python train.py --model="audio frame classifier" --train_examples=39062 --gain_aug_db=10 --hop_length=160 --spec_augment=false --win_length=400 --stem="single" --beta2=0.99 --beta1=0.95 --merge_dims=true --magnitude_pruning=0.7 --batch_size=64 --lr_schedule="cosine"
Rows from block 3 of a small audio frame classifier, named by matrix and row number. Each number is 128 + 32 x the weight over its row's rms, rounded and kept within 0 to 255. All counts start at 0.
After each channel's rows are labels from the 100 clips, of 14976, where the channel reaches its highest value: "lies over" is the class under the peak. Only what is clearly more common there than usual is listed. The data: synthesized solo parts of chorales (CocoChorales).
# conv: width-5 conv, stride 2 (model.blocks.3.conv.weight, 288x192x5, each kernel summed), inputs 0-63

conv.187 [178 103 139 128 115 105 116 163 105 128  72 158 165 128 152 146 135 101 112  40 143 128 155  94 102 128 163  98 150 124  67  95 100 105 148  68 119 166  88 128  70 133 107 128  73 156 155 128 136 128 196 145  99  93 191 128  98 151 128 149 128 112 123 144]
lies over: A#3

conv.67 [125 135 128  94  87 128 195  95 128  90 165 128 129 128 140  83 126 109 128 128 103 106 128 132 131 105 150 128 120  97  56 150 210 105 106 128  74 128  88 117 162 150 133 128 126 189 128  51  73  65 171 140 119  73  74 100 162  80 119 144 145 120 107 105]
lies over: silence

conv.182 [173 191 117 176 158 151 128 167 141 118 134 210 170 150 161 111 128 114 176 139 108 159 129 140 147 125 128 156  94  91 115 134 176 118  81 164  93 128 110  89 137 132 128 130 125 156 154 128 164 115 129 160 118 128 128 128 128 135 116 140  74 147 128 145]
lies over: silence

conv.188 [ 82  50 156 105 188  65 141  65 123 139 138 113 106 140 128 109  98 141  81 130 197 196 172  81 120 136 189 128 115 128  89 164 128  69  95 128 119 130 128 109 137 128  95 128 114  92 113 107 128  88 109 127 106 174  55 113 128 141 147 102 105 107 142  78]
lies over: A#3

conv.132 [ 92 128 109 184 129 168 151 144 128 101 128 108 128  89 128 101 123 156 151 128 104 128 133 209 108 126 128 116 171 101  87 109 128 128 128 114  98 106 181 138 216 174 182 102 128  84  80 107  84 178 130 181  73 126 128 112 103 128 108 166 105 148 214 119]
lies over: D#4

conv.190 [132  47 128 140 132 132 122  70 128 160 169 128 128 104  85 111 128 136 128 150  91 128 143 102 128 128 128 109 108 176 108 128 132 120 175  80 151  90  97 105 126 152 190 165 110 153 128 128 128  83 192 128 103 123 128 115 128 112 164 102 128 128 116 110]
lies over: C#4

conv.38 [128 218 129 151 155 111 108 128 128  30 210 112  85 128 122  79 158 102 110  90 128 163  94 132  47 162  48 128 162 112 193 159 128 128 177  57 130 135 102 147 103  96  96 100 100 145 178 191 139 128 142 121 101  97 140 118 128 158 122 131 158 128 129 130]
lies over: D#5

conv.232 [162 167 103 161 111 190 180 177 124 142 146 114 128 157 130 130 129 153 121  62  82 153 156 106 128 121 110 128 128 149 198 128 163 127  87 128 132 158 128  40 165  89 152 128 175 148 128 145  92  87 125 135 106 144 135 186 152 103 128 143 112  66  62 130]
lies over: A#3

conv.2 [128 126 117 135 107 169  97 124  98 142 138 131  78  85 138 161 128  40 128 128 110 155 112 115 128 151 107  97 101 128 186 154 111 162  88  68 105 126 145 172 122 144 128 128 130 154 148 150  76  94  66 128  81 133 117 147 128 145 111 121 146  88  87 137]
lies over: silence

conv.205 [130 105  89 132 114 133 107 116 163 108 148 139 172  94 192 121  90 208 159 123 128 128 128 104 100 128 153 195 135  93 199 110 113 174 128 108 128  97 122  76 136  77 128 146 178 128  48 145  51  99 128 104 141 171 167 168 146 128 127 128 124 159 105 131]
lies over: A#3; F#5

conv.145 [133 151  72 142 173  70 128 128 128  89 146 103 150 152 147 166  74 148  97 139 159 128 186 128 128 154 169 110 128  63 111 128  95 128 113 108 117 133  72 146 128 106  98 128 230 107 141 128 159 184 128 149  80 153 132 109 181  87 108 100 142 131 130 168]
lies over: E5

conv.14 [173 168  92 128 153 118  92 167 144 168 170 144 115 124 108 129 121 111 146 128  84 101 124 128  46 110 142 103 147 144 200 128 106 151 104 150 182  74 130  92 152 110  98 109 127 146 128 142 152 143 106  84  99 103 158 128 113 155 112 144 111  85 139 116]
lies over: D#5

conv.53 [128 104  89 128 128 128 163 178 155 136 103 112 152 147 109 133 109 154 133  76  99 137 163 152 183 158 128 128 128 128 128 146 156 128 203 198 166 106 153 176 112 151 128 147 140 103 116 107 136  99  88 134 128  69 144  74 147 136 128 111 133 128  63 185]
lies over: C4

conv.168 [156 128 128 151 128 136 128  63 149 121 148 129 104 164  86 153 117  82 159  99  54 130 147 114 153 146 105 128 143 156 128 165 126 109 128 128 137 104 104 164 105 205 132 121  98 128  51 181  54 148 145 141 128  93 155 159 113 145 137 141 108 104 139 117]
lies over: C#4

conv.199 [146  99 157 147 104 106 171  89 142 182 194 141 149 165 128 115  91 128  99  81 117 162 174 113  81 144 153 169 165 153 150 170 101 142 140 128 203 130 105  85 147  94 112 150 128 112 104 176  87 128 138 110 128 181  56 125  91 110 220 160  94 172 158 128]
lies over: G4; silence

conv.40 [128 121 151 103 150 128  91 171 127 160 104 115  75  74 127 128 128 239  91 162 137 116 138 152 128 128 162 147 177 108 152 128 153 103 117 101 128 120 192 122 128  98 147 151 128 160 149 167 134 126 176 129 139 146 141 145 128 122 134  96 156 123 152 111]
lies over: silence

conv.171 [135 125 169 165 100  80  71 128 156 117 174 136 107 128 145 110 138 115 144 128  84 138  93 143 128  33  88 105 166 124 147 108 172 179 174 145 155 108 183 168 153  49 103  81 114 109 118 106  91 162 128  83 169 151 108 174 128 184 100  96 151 128 107 147]
lies over: D5; D4

conv.172 [137  55 128 124 144  85 179 104 128 163 103  70 138 128 156 155 165 128 138 119  82 128 110 101 128 137 162  84 165 152 128 102 133 150 117 120 174 128  93 125 101 128 112 140 128 110 109 140 128  98 128 111  63 160 117 128 164 106 128 148 137 147 113  78]
lies over: D5

conv.174 [128  87 169 179  93 116 177 163 101 162  65 144 148 163 108 147 178  91  82 108 102  80 106 143  90 128 196 147 105 166 127 128 114 132 128 128 179 104 130  89 145 128 112 103 104 142 154 103 114  83 145 132  56 133 106 159 145 103 128 155 177 128 175 154]
lies over: E3

conv.105 [128 150 128 185 183 146 128 128 128  73 141 148  83 151 110 113 131 182 107 162 146 105 134 100 128 145 128 106 132 102 151 163 177 122 163 157  77 174 106 128 141 173 178 128 165 195 105 104 101 166 176 107 115 107 110 108 150 115 112  71 124 138 131 162]
lies over: G5

conv.68 [128  61  89 151 140 183 128 128  95 189 158 148  99  93 150  66 128 149 150 145 172 114 111 128 188 149  87 128  89 100  95 112 128 235 150 189 102 127 128 107 128 128  96 107 177 134 128 127 134 128 130  51 128 128 128 163 177 106 116 128 115 128 109 158]
lies over: E4

conv.69 [128 195 142 102 107  92 109 111  75 129 145  91 142  79 151 128 176 174 148 163 125 167 112 128 154 156 131 110 106 153 103 113 128 178 200 153 119 104 113 121 159  77  94 170 128 128  75  90  91 121 124 128 198 113  85 114 140 175 128 165 128 172 135 128]
lies over: G3; G4

conv.146 [ 97 128 145 100 128 153 162  83 128 113 158  97 110 142 109 128 120  77 108 154  99  53 151 107 106 124 128 143 104 144  55  67 123 109 126 128 105 128 128 143 128 169 146  98  70  74 107  93 128 141 128 128 148 128 157 106  45  88  81  98 128 153 111 153]
lies over: C#4

conv.275 [165 128  95 102  83 128 180 128 131 163 176 153 158  79 101 128 118 140 128 128 117 146 112 132 115 143 135 119 128 105 128 133 105 141 183 189  58  95 180 163 167 112 144 128 154 108 128 149 175 128 128 156 146  96 150 202 142  99 159 134 105 100 109 165]
lies over: C4

conv.58 [116 116 149 128 128 117 100  72 128 144  86 159 166 154 110 127  90  98 128 178 128 110 115 128 232 145 160 216 160 210 123 149 143 122 115 114 146 109 134 168 115 123 155 133 149 177 179 144 128 112 128 114 121 148  30  93 176 127  69 156 148 167 110 138]
lies over: E5; G#3

conv.214 [108 128 126 106  95 128  96  99 180 130 170 170 146 137  59 164  68 145 103 107 138 104 108  91 106 100 149 150 104 128   0 110 230  98 101 151 128 141  79  87 149 171 110 128  95 115 101  79 151 122 102 107 143 123 179  93 181 107 173 150 125 159 101 119]
lies over: C#4

conv.161 [178 128  68 126  81 116 128  71 128 113  42  89  92 105 163 123 149 171 150 110  81  86 123  96 100 106 185  77 105  98 169 128 155 108  87 128 152 106  51 128 138  89 130  94 101 128 128 128 128 121 110 128  84 128 128 146 179 128  88 124 128 147 104 144]
lies over: E4

conv.62 [128  56 133 141 128 105 110 121 128 148 205  64 191 153 155 128 156 114 223 116 122 151 128 128  99  95  64  95 179  74 123 106 167 186 174 113 128 112 162 128  84 190 165 122 128 136 158 158 128 115 174 111 128  48 196  93 128 103 145 106 104 163 130  57]
lies over: C#4

conv.241 [128 176  87 108 128 174 158 128 175 134 147 123 117 128 101 115 128 141 100 143 114 153  86 147 145 212 185  68 150 128 111 169 187  88 108 144 128 128 159 154 139 155 158 139 142  83  82 128 174 120 131 153 107  94  85 151 154 204 186 128 170 104  39 161]
lies over: D#4

conv.249 [153 126 162  80 112 151 136 182 128 149 147 129 109 153 115 128 110 153 137 188 155 179 112 191  86 168 128 128 128 147 127 108 146 100 155 128 145 123 160 123  83 108 124 114 144 121 110 161 183 133 128  89 114 128  99 128 121 168  98 108 153 108 110 125]
lies over: D#4

conv.8 [128  52 116  88 146  85 123 100 152  97 185  74 110 128 140 136 128 107 140 128  94 144 128 112 111 128 128 153 151 128 112 108 128 141  68  84 100 152  82 149 162  88 155 128  77 165 149  94 144 191  59 128  91 162 159  71 153 128 109 128 128 128 161 153]
lies over: D#5

conv.54 [ 98 128 130 167 178  91 128 102  85 125 108 122  77 150 194 167 151 128 103 128 118 128 108 105 113 206 141 210 100 132  87 105 109 128 109 146 202 128 128  67 157 148 114 141  81  70 124 118 197 176  69 128 126 151 125 128 108 109  98 158 106 128 146 108]
lies over: F5; E3

conv.261 [128 128 105 103  95 148  99  80 154 180 111 103 159 151 165 120 128 128 200 132 150 108 106  98 154 150 128 182 143 145 155 148 103 143 113 101 156 108 128 193  82  94 190 141 128 129  79 189 128 105  94 111  90 128 148 142 150 125 107 118 137 101 108  91]
lies over: A#3; E5

conv.263 [103 202 130 149 118 255 134 170 138 113 147 123 112  77 133 114 142 117 188 121 108 131  96 119  95 178 128 128  97 141 149 147 149 128 149 133 154 227 153 142  92  99 128 130 152 105 147 120  80 108 177 164  82 178 179 198  85 128 108 128 139 128 160 128]
lies over: G5; D3

conv.245 [118 128 198  64 130 107 123 124 111 129  72 103 126 110  65 115 130  89 128 177 109  60 128 141 110  83  86 106 128  99 167 180  76 146 142  89 153 111  92 157 154 202 130 128 145  95 131 126 132 128 128  91 156 115 135  90 128 121 156 128 144 134  48 156]
lies over: C#4

conv.175 [105 120 128 147  90 143 117 100 128 107 194 146 158 172 180 144 109 153 206 128 169 156 124  92 111 131 110 154 186 102 113 173 148 107  83  65 150  76 128 108 112 170  97 103 128 166 193 128 109 122 180 124 113 128  68 112 148 110 129 153 112 138 144 147]
lies over: D#4

conv.51 [139 133 164 128 128 126 128  82 145 143  98 146 101 128 165 128 228 205  97  73 210 142 108 128 128 128  81 112 148 162 108 135 103 146 176 164 163 106  72 128  87  90 128 169 179 143 128  90  53 128 128 128 110 118 160 128  75 168 128 111 106 111 127 128]
lies over: G3

conv.208 [131  94 115 119 136 128 158 159 147 150 128 133  73 143 101 113 128  88  92 204  94 144 165 128 179 115 139 139 128  84 175 161  86 109 130 124  96 101 128  75 156  33 128 163 158 190 158 109 118 128 128 112  75 161  97 143 167 183 148 166  80 136 128 142]
lies over: G#3

conv.269 [146 128  67  76 106  99 175 128 169  81 106 118 173 168 117 207 128 147 170 151  73 111 102 193 176 128 200 163 128 189  80 110 114 161 194 105  80 128 167 185 130 153 128 128  94 150 128  84 136 144 114 155 139 128 112 110 128 123 127 110 128 164  98 128]
lies over: E4; F4