python train.py --train_examples=39062 --gain_aug_db=10 --n_mels=80 --output_stride=4 --arch="crnn" --norm="batchnorm" --rnn_width=256 --rnn_layers=6 --optimizer="soap" --beta2=0.99 --lr=0.0026 --precondition_frequency=32 --steps=700 --warmup_steps=140
Rows from block 3 of a small audio frame classifier, named by matrix and row number. Each number is 500 + 25 x the weight over its row's rms, rounded and kept within 0 to 999. All counts start at 0. Numbers have three digits each.
After each channel's rows are labels from the 100 clips, of 14976, where the channel reaches its highest value: "peak on" is the class under the peak. Only what is clearly more common there than usual is listed. The data: synthesized solo parts of chorales (CocoChorales).
# conv: width-5 conv, stride 2 (model.blocks.3.conv.weight, 288x192x5, each kernel summed), inputs 64-127

conv.90:482459514461500542500542502488553492511514509533471500528456488541500524488512500511480469542500462502502512512517499523552519538488486502500472483514485464512461466520475512458515512470500439
peak on: F5

conv.36:496515487500450518500483540469486450500477481500457529566466523548493492485533522512453494483506483527484515513498453521448510479442533500516500500487500549484527483486518500552469500518474516
peak on: G#4

conv.66:510523504500478467443503532493490517541499480493549531512550478521488509500509499500513529500482527509494489519521488500538489535511500500475500527514519560534520529514491495507463463525497524
peak on: A4

conv.54:521523506510522486487494500500529481484485485500516484493511535500500500485441486524497500500486472482500533482482540508500486518486488500459453499526500515514507500466515500444483503511457500
peak on: F5; E3

conv.96:482511507520546527515519488537555471519541498518471523471516532491500489511496552507476471522532500473510500500533547503466504481515500500517500480458497515482518500545465522478515485521485515
peak on: F#5

conv.64:484500476490519518457484458484496500517510483512463517513500485480500533514515533513569471500500500486469568500456541500502500483462472513471544482504510500549500484469479476500511594498487513
peak on: D3

conv.267:500544470527513523548500500512502500481516500493503486479500500536515530476471473468437484467478527514500460483473521500500445500494474495496500511500537551500482498543479453514500476523500507
peak on: F#5

conv.222:517482483492516488497473521504453520514450500449473517515504500474514488534515500517529525500500500500495500500489523486542519500473430502506532500477515512487500481470495516472557503495500461
peak on: A#3

conv.169:483476494508483486530514486500540513515500493500506526548512517500500474519484482486472524491485500500510474513477500500464480500529484468500537464481500445533550500491473510534492502520543487
peak on: F#5

conv.200:500517500496501517465528467500533487531505527521464518500485500500500505477464500477458438513530500512485477475499480500520473460541519500541517542482537515500500444443500529495490520516500500
peak on: F4

conv.217:518500549480513478537479479514538500532538533517487500465512485500436500498476513462500478500508453516464466463519518504520481457532486524555499500473515512483528509500488474522485496500513476
peak on: F#5

conv.99:509500492525465523486512479463510514531527550505488519430529541489499500472484507488491498476521481512500488500589485471488450488471469485557481473518507532514495483500500465468488484471500500
peak on: A4

conv.71:483500531485500507446452473500482500500500527478523500527520505517569453418500508480500484487486500523507474524500500500500500516500496521500526516521478492520447447469500549455472517506488476
peak on: G#4

conv.164:500531509526551487514517515517550486466516483479500481476512500483500530512477521500511500500564551512496500483518500510424500480474521533482531497500485514524479432500525528504513492482514500
peak on: G5; silence

conv.199:486486483481540491475512519462483486531486540473524476500500497478472468483459509503467470483530530488526476530524481491483500516510500485500494532522465445516526531472553498504531519473513574
peak on: G4; silence

conv.246:499499500500468471500500504484523500517500480558500431537428523590491500449497459525513500500519500512509512450500500527500526489518500500497458500460499485499500498509479542500463514490448466
peak on: D3

conv.135:487524519500481477464489500474484510500484532438478500482487489517508467512500532514479489500536500463509500484508530587481501518530535529483485490516557518459479470520517500541487531532516548
peak on: A4

conv.44:500472529512475500463429521486562461499463557500504506507489500556463465500454512490503545483501550557500500485540523521523511471487501484500483486491486519529515488452526458519517500521510518
peak on: A4; A3

conv.273:456500538486517487512500485548546552476519464515484526487499550457514487502503453501479492500526500441500488487516522514487511481500516481481517447513491486560521498491500511493511465471478473
peak on: F3; E3

conv.284:500461484570512500476482500478469500531511476482486460476472478492500508478493465500481497536518503446501483529435500500500478517438488474511514486484480513520536537500558487480462489529500552
peak on: silence

conv.154:497500514500482567514499484474500499484516474490500505519456551500511479502526500489461516476504498545470515500514510482478493460530569554485486497492500518519520463458500519530491500500480529
peak on: A5; G#4

conv.225:500459516455469477516500474513500483500556500542506500543466519532478471477548500485514552488566493483500489436474484487474497449532516525448500500466483511513561540483547526516523479485500500
peak on: G4

conv.59:553500547522474510496496500497551500519553500500525511455500579500518539514487534516500505537487482513507474518519515503500500513513510462497509504494500516540507519483509531461516515559506516
peak on: A4

conv.32:500500465513493488529512545523500500518500573490487487525500483512477500544506493550500524523510522556490453494479503471501485500532519521532500502523544500510510500500464518473500491514552484
peak on: A#3

conv.224:500500493452500592490469478513546499545481484581453500530500520465458512465500460518456521522500521519515500500500528506499473527492500500525511488451500477518511500546503500470529518498479522
peak on: F5

conv.77:500483518500528481500513500496490445565504483508509458476511536547487489500486456511528536514517516500491488512479510479492487538519491489492555483488507469521522582500500465491537486500482522
peak on: D3

conv.178:491462500600497547528500480485519543490533500500497513515481542500500500518512455480486463505487460445500483511482459490478487547488536500500475501480489500487496478584507475487446484486517545
peak on: F5

conv.287:530500487481473526460515474529500509521513518505488484499500580532525476453477483516458539459500467530484469466467498504483500553538505536442482486471517508537472490456453511502511502508500500
peak on: D3

conv.25:440502423528480512500521501488528540500515423530500461524459483500562522521551496473500520529511483520463488551500527514453500500557482512468518514482545467496500485456486489516499518451470536
peak on: F4; F3

conv.253:524520498512515516503514517523478518471513488480500519499560500508426500517500513483500484513546504487521509454462482481488461506486539526515517482527477503500488482521482475460500524515517520
peak on: G4

conv.13:500499482517516514521522524493513500487455500500492488513500473518500500445531500500494500519518481484485483466532500560460485522461477465511519522450525507521524500512476525490515487529495537
peak on: A5

conv.186:527469498556488486469487518500509460469522454459513483500483485457516452473485496510502501487500516490535500483471560456499554492498470456488536466523478518524537475485500557501484465516516484
peak on: G5; B3

conv.196:500500485523500445483500500544516482500519478486517514472518483451465486467457525535516509467507500481515489480488520502548493512457529488517532522465500500526505500518535487534496467489493516
peak on: A4

conv.247:500486517518539468543480457523517473518500545511500519482495509529522538482466486466530441534481504547503504488512473517521501499500487478486500513555483516516528530482488500520549462460534527
peak on: F#5

conv.235:500504505500500521521480540516427490463512500500493500505537516500495510514565472462469497484493501551532515471500477556518490522483558515532500500522500500500500566461494511529500518500500487
peak on: G#4

conv.173:522500500512486539500500456492557482514515492521494499478466536458515500500500521579500484483532462496537501515500506509509507491500486540500506487516517481500500490511506537501506555520449500
peak on: A5

conv.282:475491473485504508524485500477500512467474481528514527507472494496480478483531500483500500525464500516500500485503500476486482500500516511548527518523480482530517500533537483500557524521505443
peak on: F3; G#3

conv.43:475500546514486472482457500500510479544471489500473473482466535535514480454470518500468462518500500500500506522531480500500516500482500484447518479528500521512481484465515505483465525528496460
peak on: F4

conv.177:418527492524473512466480521473495464479523536478486457500500541526473500492478472466520488525476500457486512483516521500500517500464481500478540515507479512442557504486458475457472514477470535
peak on: C4

conv.140:478500442563474500485479534500500481500463527526488489532479541500500500531543500527466546500511500522500500481479500556500515515540483463534475485500479515489469471500500483464500478510461467
peak on: G#4

conv.251:519543519473501488480514462533531520479514540480539512485531500528459445536482482493556517525551484470530546482500463492482514513517500500483486500485475528546549489453518492529530545511548500
peak on: F#5

conv.78:527513500512500500502485528462511500464486569487496500474500507495519534500500481517488489475519500500512527477516533529477520456517524480567531529528434513556482500512518535485515500513515525
peak on: F3

conv.179:500512500505500470514509518467510523522523483552500564444514479460500500500467524500453528480473483519500510460520500479500466500500526500549489467484500507490520513459500521518500529471517501
peak on: A4

conv.28:512500484457515514547484500546537530481519513483541540494480505519500500500521460518489458513500503463500500520473524500476477522498527494484514516500487464512577500501553504500479500537488500
peak on: F5

conv.270:482463511508485500579500500500523512484485517529483545510528470506500483521530467488516500526497487500515483549479528500484478535528515499535500486473502500457500475498507464491525510444452500
peak on: F3; F#3

conv.116:475541513496509500500475514500523500514516524510500461525444508540499523505530529500516509488500467463549500500510484529454490461462476500512520482522510500499500513500486471500525500483508529
peak on: C4

conv.280:468500486435500576500486500559500509451528543497446516498496539497500470525490495485500513514469562487470482556480525518518500533466492500459459500483546530499500500479517513546524529464527471
peak on: A5

conv.182:512469510542477519486468462515500479502500462550532500500513498517500505487484510507500509452528518500543475500493506500500507504482475469471500459516529500519485500472467484565518518490523535
peak on: silence

conv.120:524486482481441515470542574516499481502532513481471521500500486529524504500523543489496500500500500500521480524450483504527521513467472447500484481470500515473521500517522551484489500529518499
peak on: A5

conv.277:480532472441514509475480495486561535478493489478517500500512524496511542474464430512521540554500514515532484516479485517500516554500547491500538495537520512501480509500490512522492515489491501
peak on: F5

conv.263:500479530504493471539508524523534518479500490536510473520500497501411472484500489540492500523500492547533471474477494469516486506509515515500500500500520523451533491500500500499515551511482500
peak on: G5; D3

conv.21:493526483533458506476492500500500504504489387500481481550463471480500500530544479540507518478492500534510500472500515531532522496519540504519509444505500500517480486500509500456500484531482517
peak on: G#4

conv.212:479500485463549500500500517479469540479478500479500482502511469538522514433486483471558500523522508500500465476513536513451546500477498462484470500540480470505537513500524500540484500519481459
peak on: G4

conv.6:502452533534502482464498500500500466500511525500485474498500530464477506471490528543482500512503479490500513488515513504514598528457500481517515510481532500522489500505500529500470493504521516
peak on: G5

conv.266:452509543481547448479529477536510495521476507534485483478498516492595501500513500500523507473490562481479464500485528505512500495484473513552500516472487530508491543500480496506485518500518576
peak on: silence

conv.79:500473525500489463489502530498492500578520548480500513512531556520491489497501517540486525465517488500457520463500485493489523488513472522527491514479500527515489513518457518500486511509514488
peak on: A#3

conv.105:500485500537491491488453517475541484540531514465484523519506517506535534525518479546488480483516482487526500513501500500441540514500523500511524488483518500515504519523512500563489451500484532
peak on: G5

conv.139:499515557500512500500500473491502495519482514437513500487516477504492482500497533500513500516500516467471515500466529461500526500500484523501535500490519500556482544462474477508514500528500517
peak on: C4

conv.223:516536517485500489484483531500447523503500527518498500500469486532508513530539524519481500513515521500483447497474500480501500485457482528493512489522451500500496529517500464500474532503489500
peak on: C4; A3

conv.26:500513500501481528457498518471500510500514483500485484513493488527500485493531480558494512485500500465539480476477500543474486449499480490560510450521511511489509511515506500494500455532496523
peak on: G#4