{
  "arch": "crnn",
  "model": "audio frame classifier",
  "dataset": "synthesized solo parts of chorales (CocoChorales)",
  "train_examples": 39062,
  "gain_aug_db": 10,
  "time_shift_ms": 100,
  "n_mels": 80,
  "hop_length": 160,
  "input": "log_mel",
  "spec_augment": false,
  "win_length": 400,
  "num_classes": 73,
  "output_stride": 4,
  "norm": "batchnorm",
  "activation": "relu",
  "depths": [1, 2, 1],
  "kernel_size": 5,
  "stem": "single",
  "widths": [128, 192, 288],
  "rnn_width": 256,
  "rnn": "gru",
  "bidirectional": true,
  "rnn_residual": false,
  "rnn_layers": 6,
  "optimizer": "soap",
  "beta2": 0.99,
  "lr": 0.0026,
  "beta1": 0.95,
  "shampoo_beta": 0.95,
  "eps": 1e-08,
  "precondition_frequency": 32,
  "max_precond_dim": 1536,
  "merge_dims": true,
  "one_sided": false,
  "adamw_lr_other_params": 0.0021,
  "magnitude_pruning": 0.7,
  "steps": 700,
  "batch_size": 64,
  "epochs": 1.1,
  "lr_schedule": "cosine",
  "final_lr_fraction": 0.01,
  "warmup_steps": 140,
  "weight_decay": 0.4,
  "adamw_weight_decay_other_params": 0
}
Rows from block 2, named by matrix and row number. Each number is 128 + 32 x the weight over the matrix's rms, rounded and kept within 0 to 255. All counts start at 0. Numbers have three digits each.
# conv: width-5 conv (model.blocks.2.conv.weight, 192x192x5), inputs 140-167, a 5 kernel for each
conv.119:128061128128128075102212128128128128128128128169128128128128186171128128055128128082128128191128128128128086128128128128128128128128128128128128179076128128128104199032128205128128128128128086128128128128128172128128128187128059128128128098047084089128128128179128128128128088128065128128128128062128128128128093128128128128128128091207128128128128201211128128170166198128074128177128169168128128128128217084128128128080
conv.120:079092128128128128128128128163128128128128128128128128128097128128128128086128128128128064046128128182128128185128128128128128096128061128128128128077128128128128194128167128199128128168128192167074128081168203128084187128128128128128128128128178128165128077160128186093128128128077128128128070128178128128128095128128128128087128128128128128128128128128166128084128080089172087128093128128128128128050128060128128066128
conv.121:128128128128168128185060128225128128128128164128074128187128057061128128128128197205195128128128128128047128128056128128128128128128163092167128177128178128199128128196128191128128188128128197128128128128128159128182128216070128167055128128089128128092128128128128128210128128169128128128128183082128128128128128128128128091128166128091200167128171128128128128164091084128128128128128128072128128186178128128128175128128
conv.122:128170203172128128176128128128084128128059054128167128128128072128128128128128045182128128128128210128128128188128128128128128070056128128128128128128128128128049162128128128192128059195128128128128128161128128128128128101067128176183128192101157128128128128128128128128128184128128128128128187128128128175128174128128128093128128128068128084128128128128074128128088128081128128156128159205128053095169128211157128128128
conv.123:128166128083066128128172156128128128128128128128128190128128128128128128195090128056128090128128128128128128128128128065198128128128128128128093128128128128128128128128128128128088128066128128128128128128128128128128185128128104174128081128180128128128128087128128128053045128128128128128128206171128128084074128128128128128082091128128128189128128128128088166128176128128128128128128128128128128128128128053128128168186
conv.124:128128128171128056128128128128128049128128128128201128128074128082033031128128128128128128128128088076175128128058128128128128128128128128159169173163128128196128128128128219128128082128128128128128128100167054128128128128128128052128128078197128128171161128128128217128128128128057074128128128128128161128128128128128128128128198128128128073208128128128128128128128128128128128197128128128128128237128174182089128128095
conv.125:128128128128066128083090080174128128255128075128128128128168128128128128128128128128128128128085128068128128075128074128080091128128128128128128164128096128085128128128128089038128128128043128069128128128128159128159128085128128128128128128128176128128128084128128128061128128128072128128128128128128128128214065128128079128128128216096083128160169128128092078128128128128195128208128128128192128069128048128128174212128
conv.126:128059128128128128128187188183128128128128174128172128188192128128128128128128128188128057128099128128088128206081128128128128128128128128128128128128161128128078054128085128128128128128128128128128128128128086128128128074128128071128128128128128202128128128165128128128107069128181128128155128128128196128128128216128128068128128128128128051098128128128128167128059128128128128128207128128128128128128128128128128128186
conv.127:128128128128128128128128128128128050128059128128128128128209128128128128128128128128128128128221191128128128128128128172128081128128128128085128128255128128074128128128128128128073091032128207128128128066128187128128128188128128093128128128128128042128128128169074128128070128128128041128128128128128128128221128080128128035128178128128128128128128128167128128163128128128096128179176128104175128236087128128064128195128
conv.128:051169128128093128128159128128062128078128189128128128128128128078077128128128128128172128088128171128128128093128128185128128128174191128074128128128128128128128128128128128128128128082128081128128065128128128128092128128061128128128045128070128128192128175128174184128128055171128128128128128128128128128128076128078128128167128128128128085201128197185128072128128096128128128128208190128170128128128128128094128200128
conv.129:094076128128128196064128128177072128128128128093197184211128176082128128128072128128128128128128128062128128128128128128128128128128128128128128174198246128128128193080128128128178075128128128128128128128128128128128128196128128066128128128128128128178178128128128166128128128128128071064128128064079128164165200176073128094128128128128128071128086128082066067128172128128128092128128128084128128128177128070128128095081
conv.130:128128128128128128128171168128128190128128085128128128128128128128083084128128128128128128128128077128128189064128128128216128128128128180128170217128128128164085128128128128128074128128128128085128178159128059128128128128168032128090128128128128128166128128128128128128128128128128128054073076128154084128128194128128128128100128061128128128128128170128128128128128185128074128128128128128128128202128128172128062217128
conv.131:128128162128128193128128128200128092060128169128054073128128173059163128174128092128176128128128128128128128128128211128161128082059180128128128061051128128128128051065128128128128128128188128128128128077128128128128128166128128128192128072195128167128128128104057053010206100128044077128128128128077128128128069165128128128178128128128128128128128178128128050128153182128128173128128128128128128128128128128037128128128
conv.132:172192128128057128128088128161128184128208128128084128050019128128128128065203128128128128128128128128128128128047128080128174072128128157180128128200128128092128074128128128128128128128128128128128128062128128128164128128128128059128128128128128171128128128128094128128128128198128128128092128128128128128128128094128128082128128128068128128187076128195193128128128056128128128128092128090128128128128128128128058088128
conv.133:128128183196128101128128128128128028128128128128128065128128187128128128128128128128128078128128128180128078128128215062074128086128128128128128128076092128128128128128128128128098128128192128128128128065128088128128128128128128171128182128128076128128170128217192128171128128128128128173128128128128168128128128078165173177128128128128074128128128128128128128128165128128195128067042070128128128128128167128128063128165
conv.134:128128128057128128166128128128128076239204075075128128206128128128191179128128128128057128128128128128158128128172128128128079128128128204128065050128128128076176128128155128128128171128128128128128128171183128128128128212128128128128128064128128128176079128128128128128081168128128128128128128084128128128128128128128128128216067128187214128128187128128128065128128197180128099087128128128071128128128128170128128175062
conv.135:128128187128128128200128048128128128063060128128128128128228128128128128128211128128231128128128128128128128128128128128128128128128078057243195154128128128128128128128034015128128128174252206068128128128128128128128128100128128128128128032051128075175128100128128205154128128039094128128088128128087128128128171128128128184128128128081128128128186128128215128128128128128128095128128128128128128128128062128128128076128
conv.136:128203128128128085128128128128072128128128128073128128128128128069128128209046128211128208128128128128051128174178128090062128128128128128128128128128128128103128128175128077128128128066068178128081094208128128191128128128128128128128201128128128077128154087128128128088128128128068128171199064076128086128167128128128218128128128098128193171077175128128128128172128128128066063066128128097128128128195128128185128128128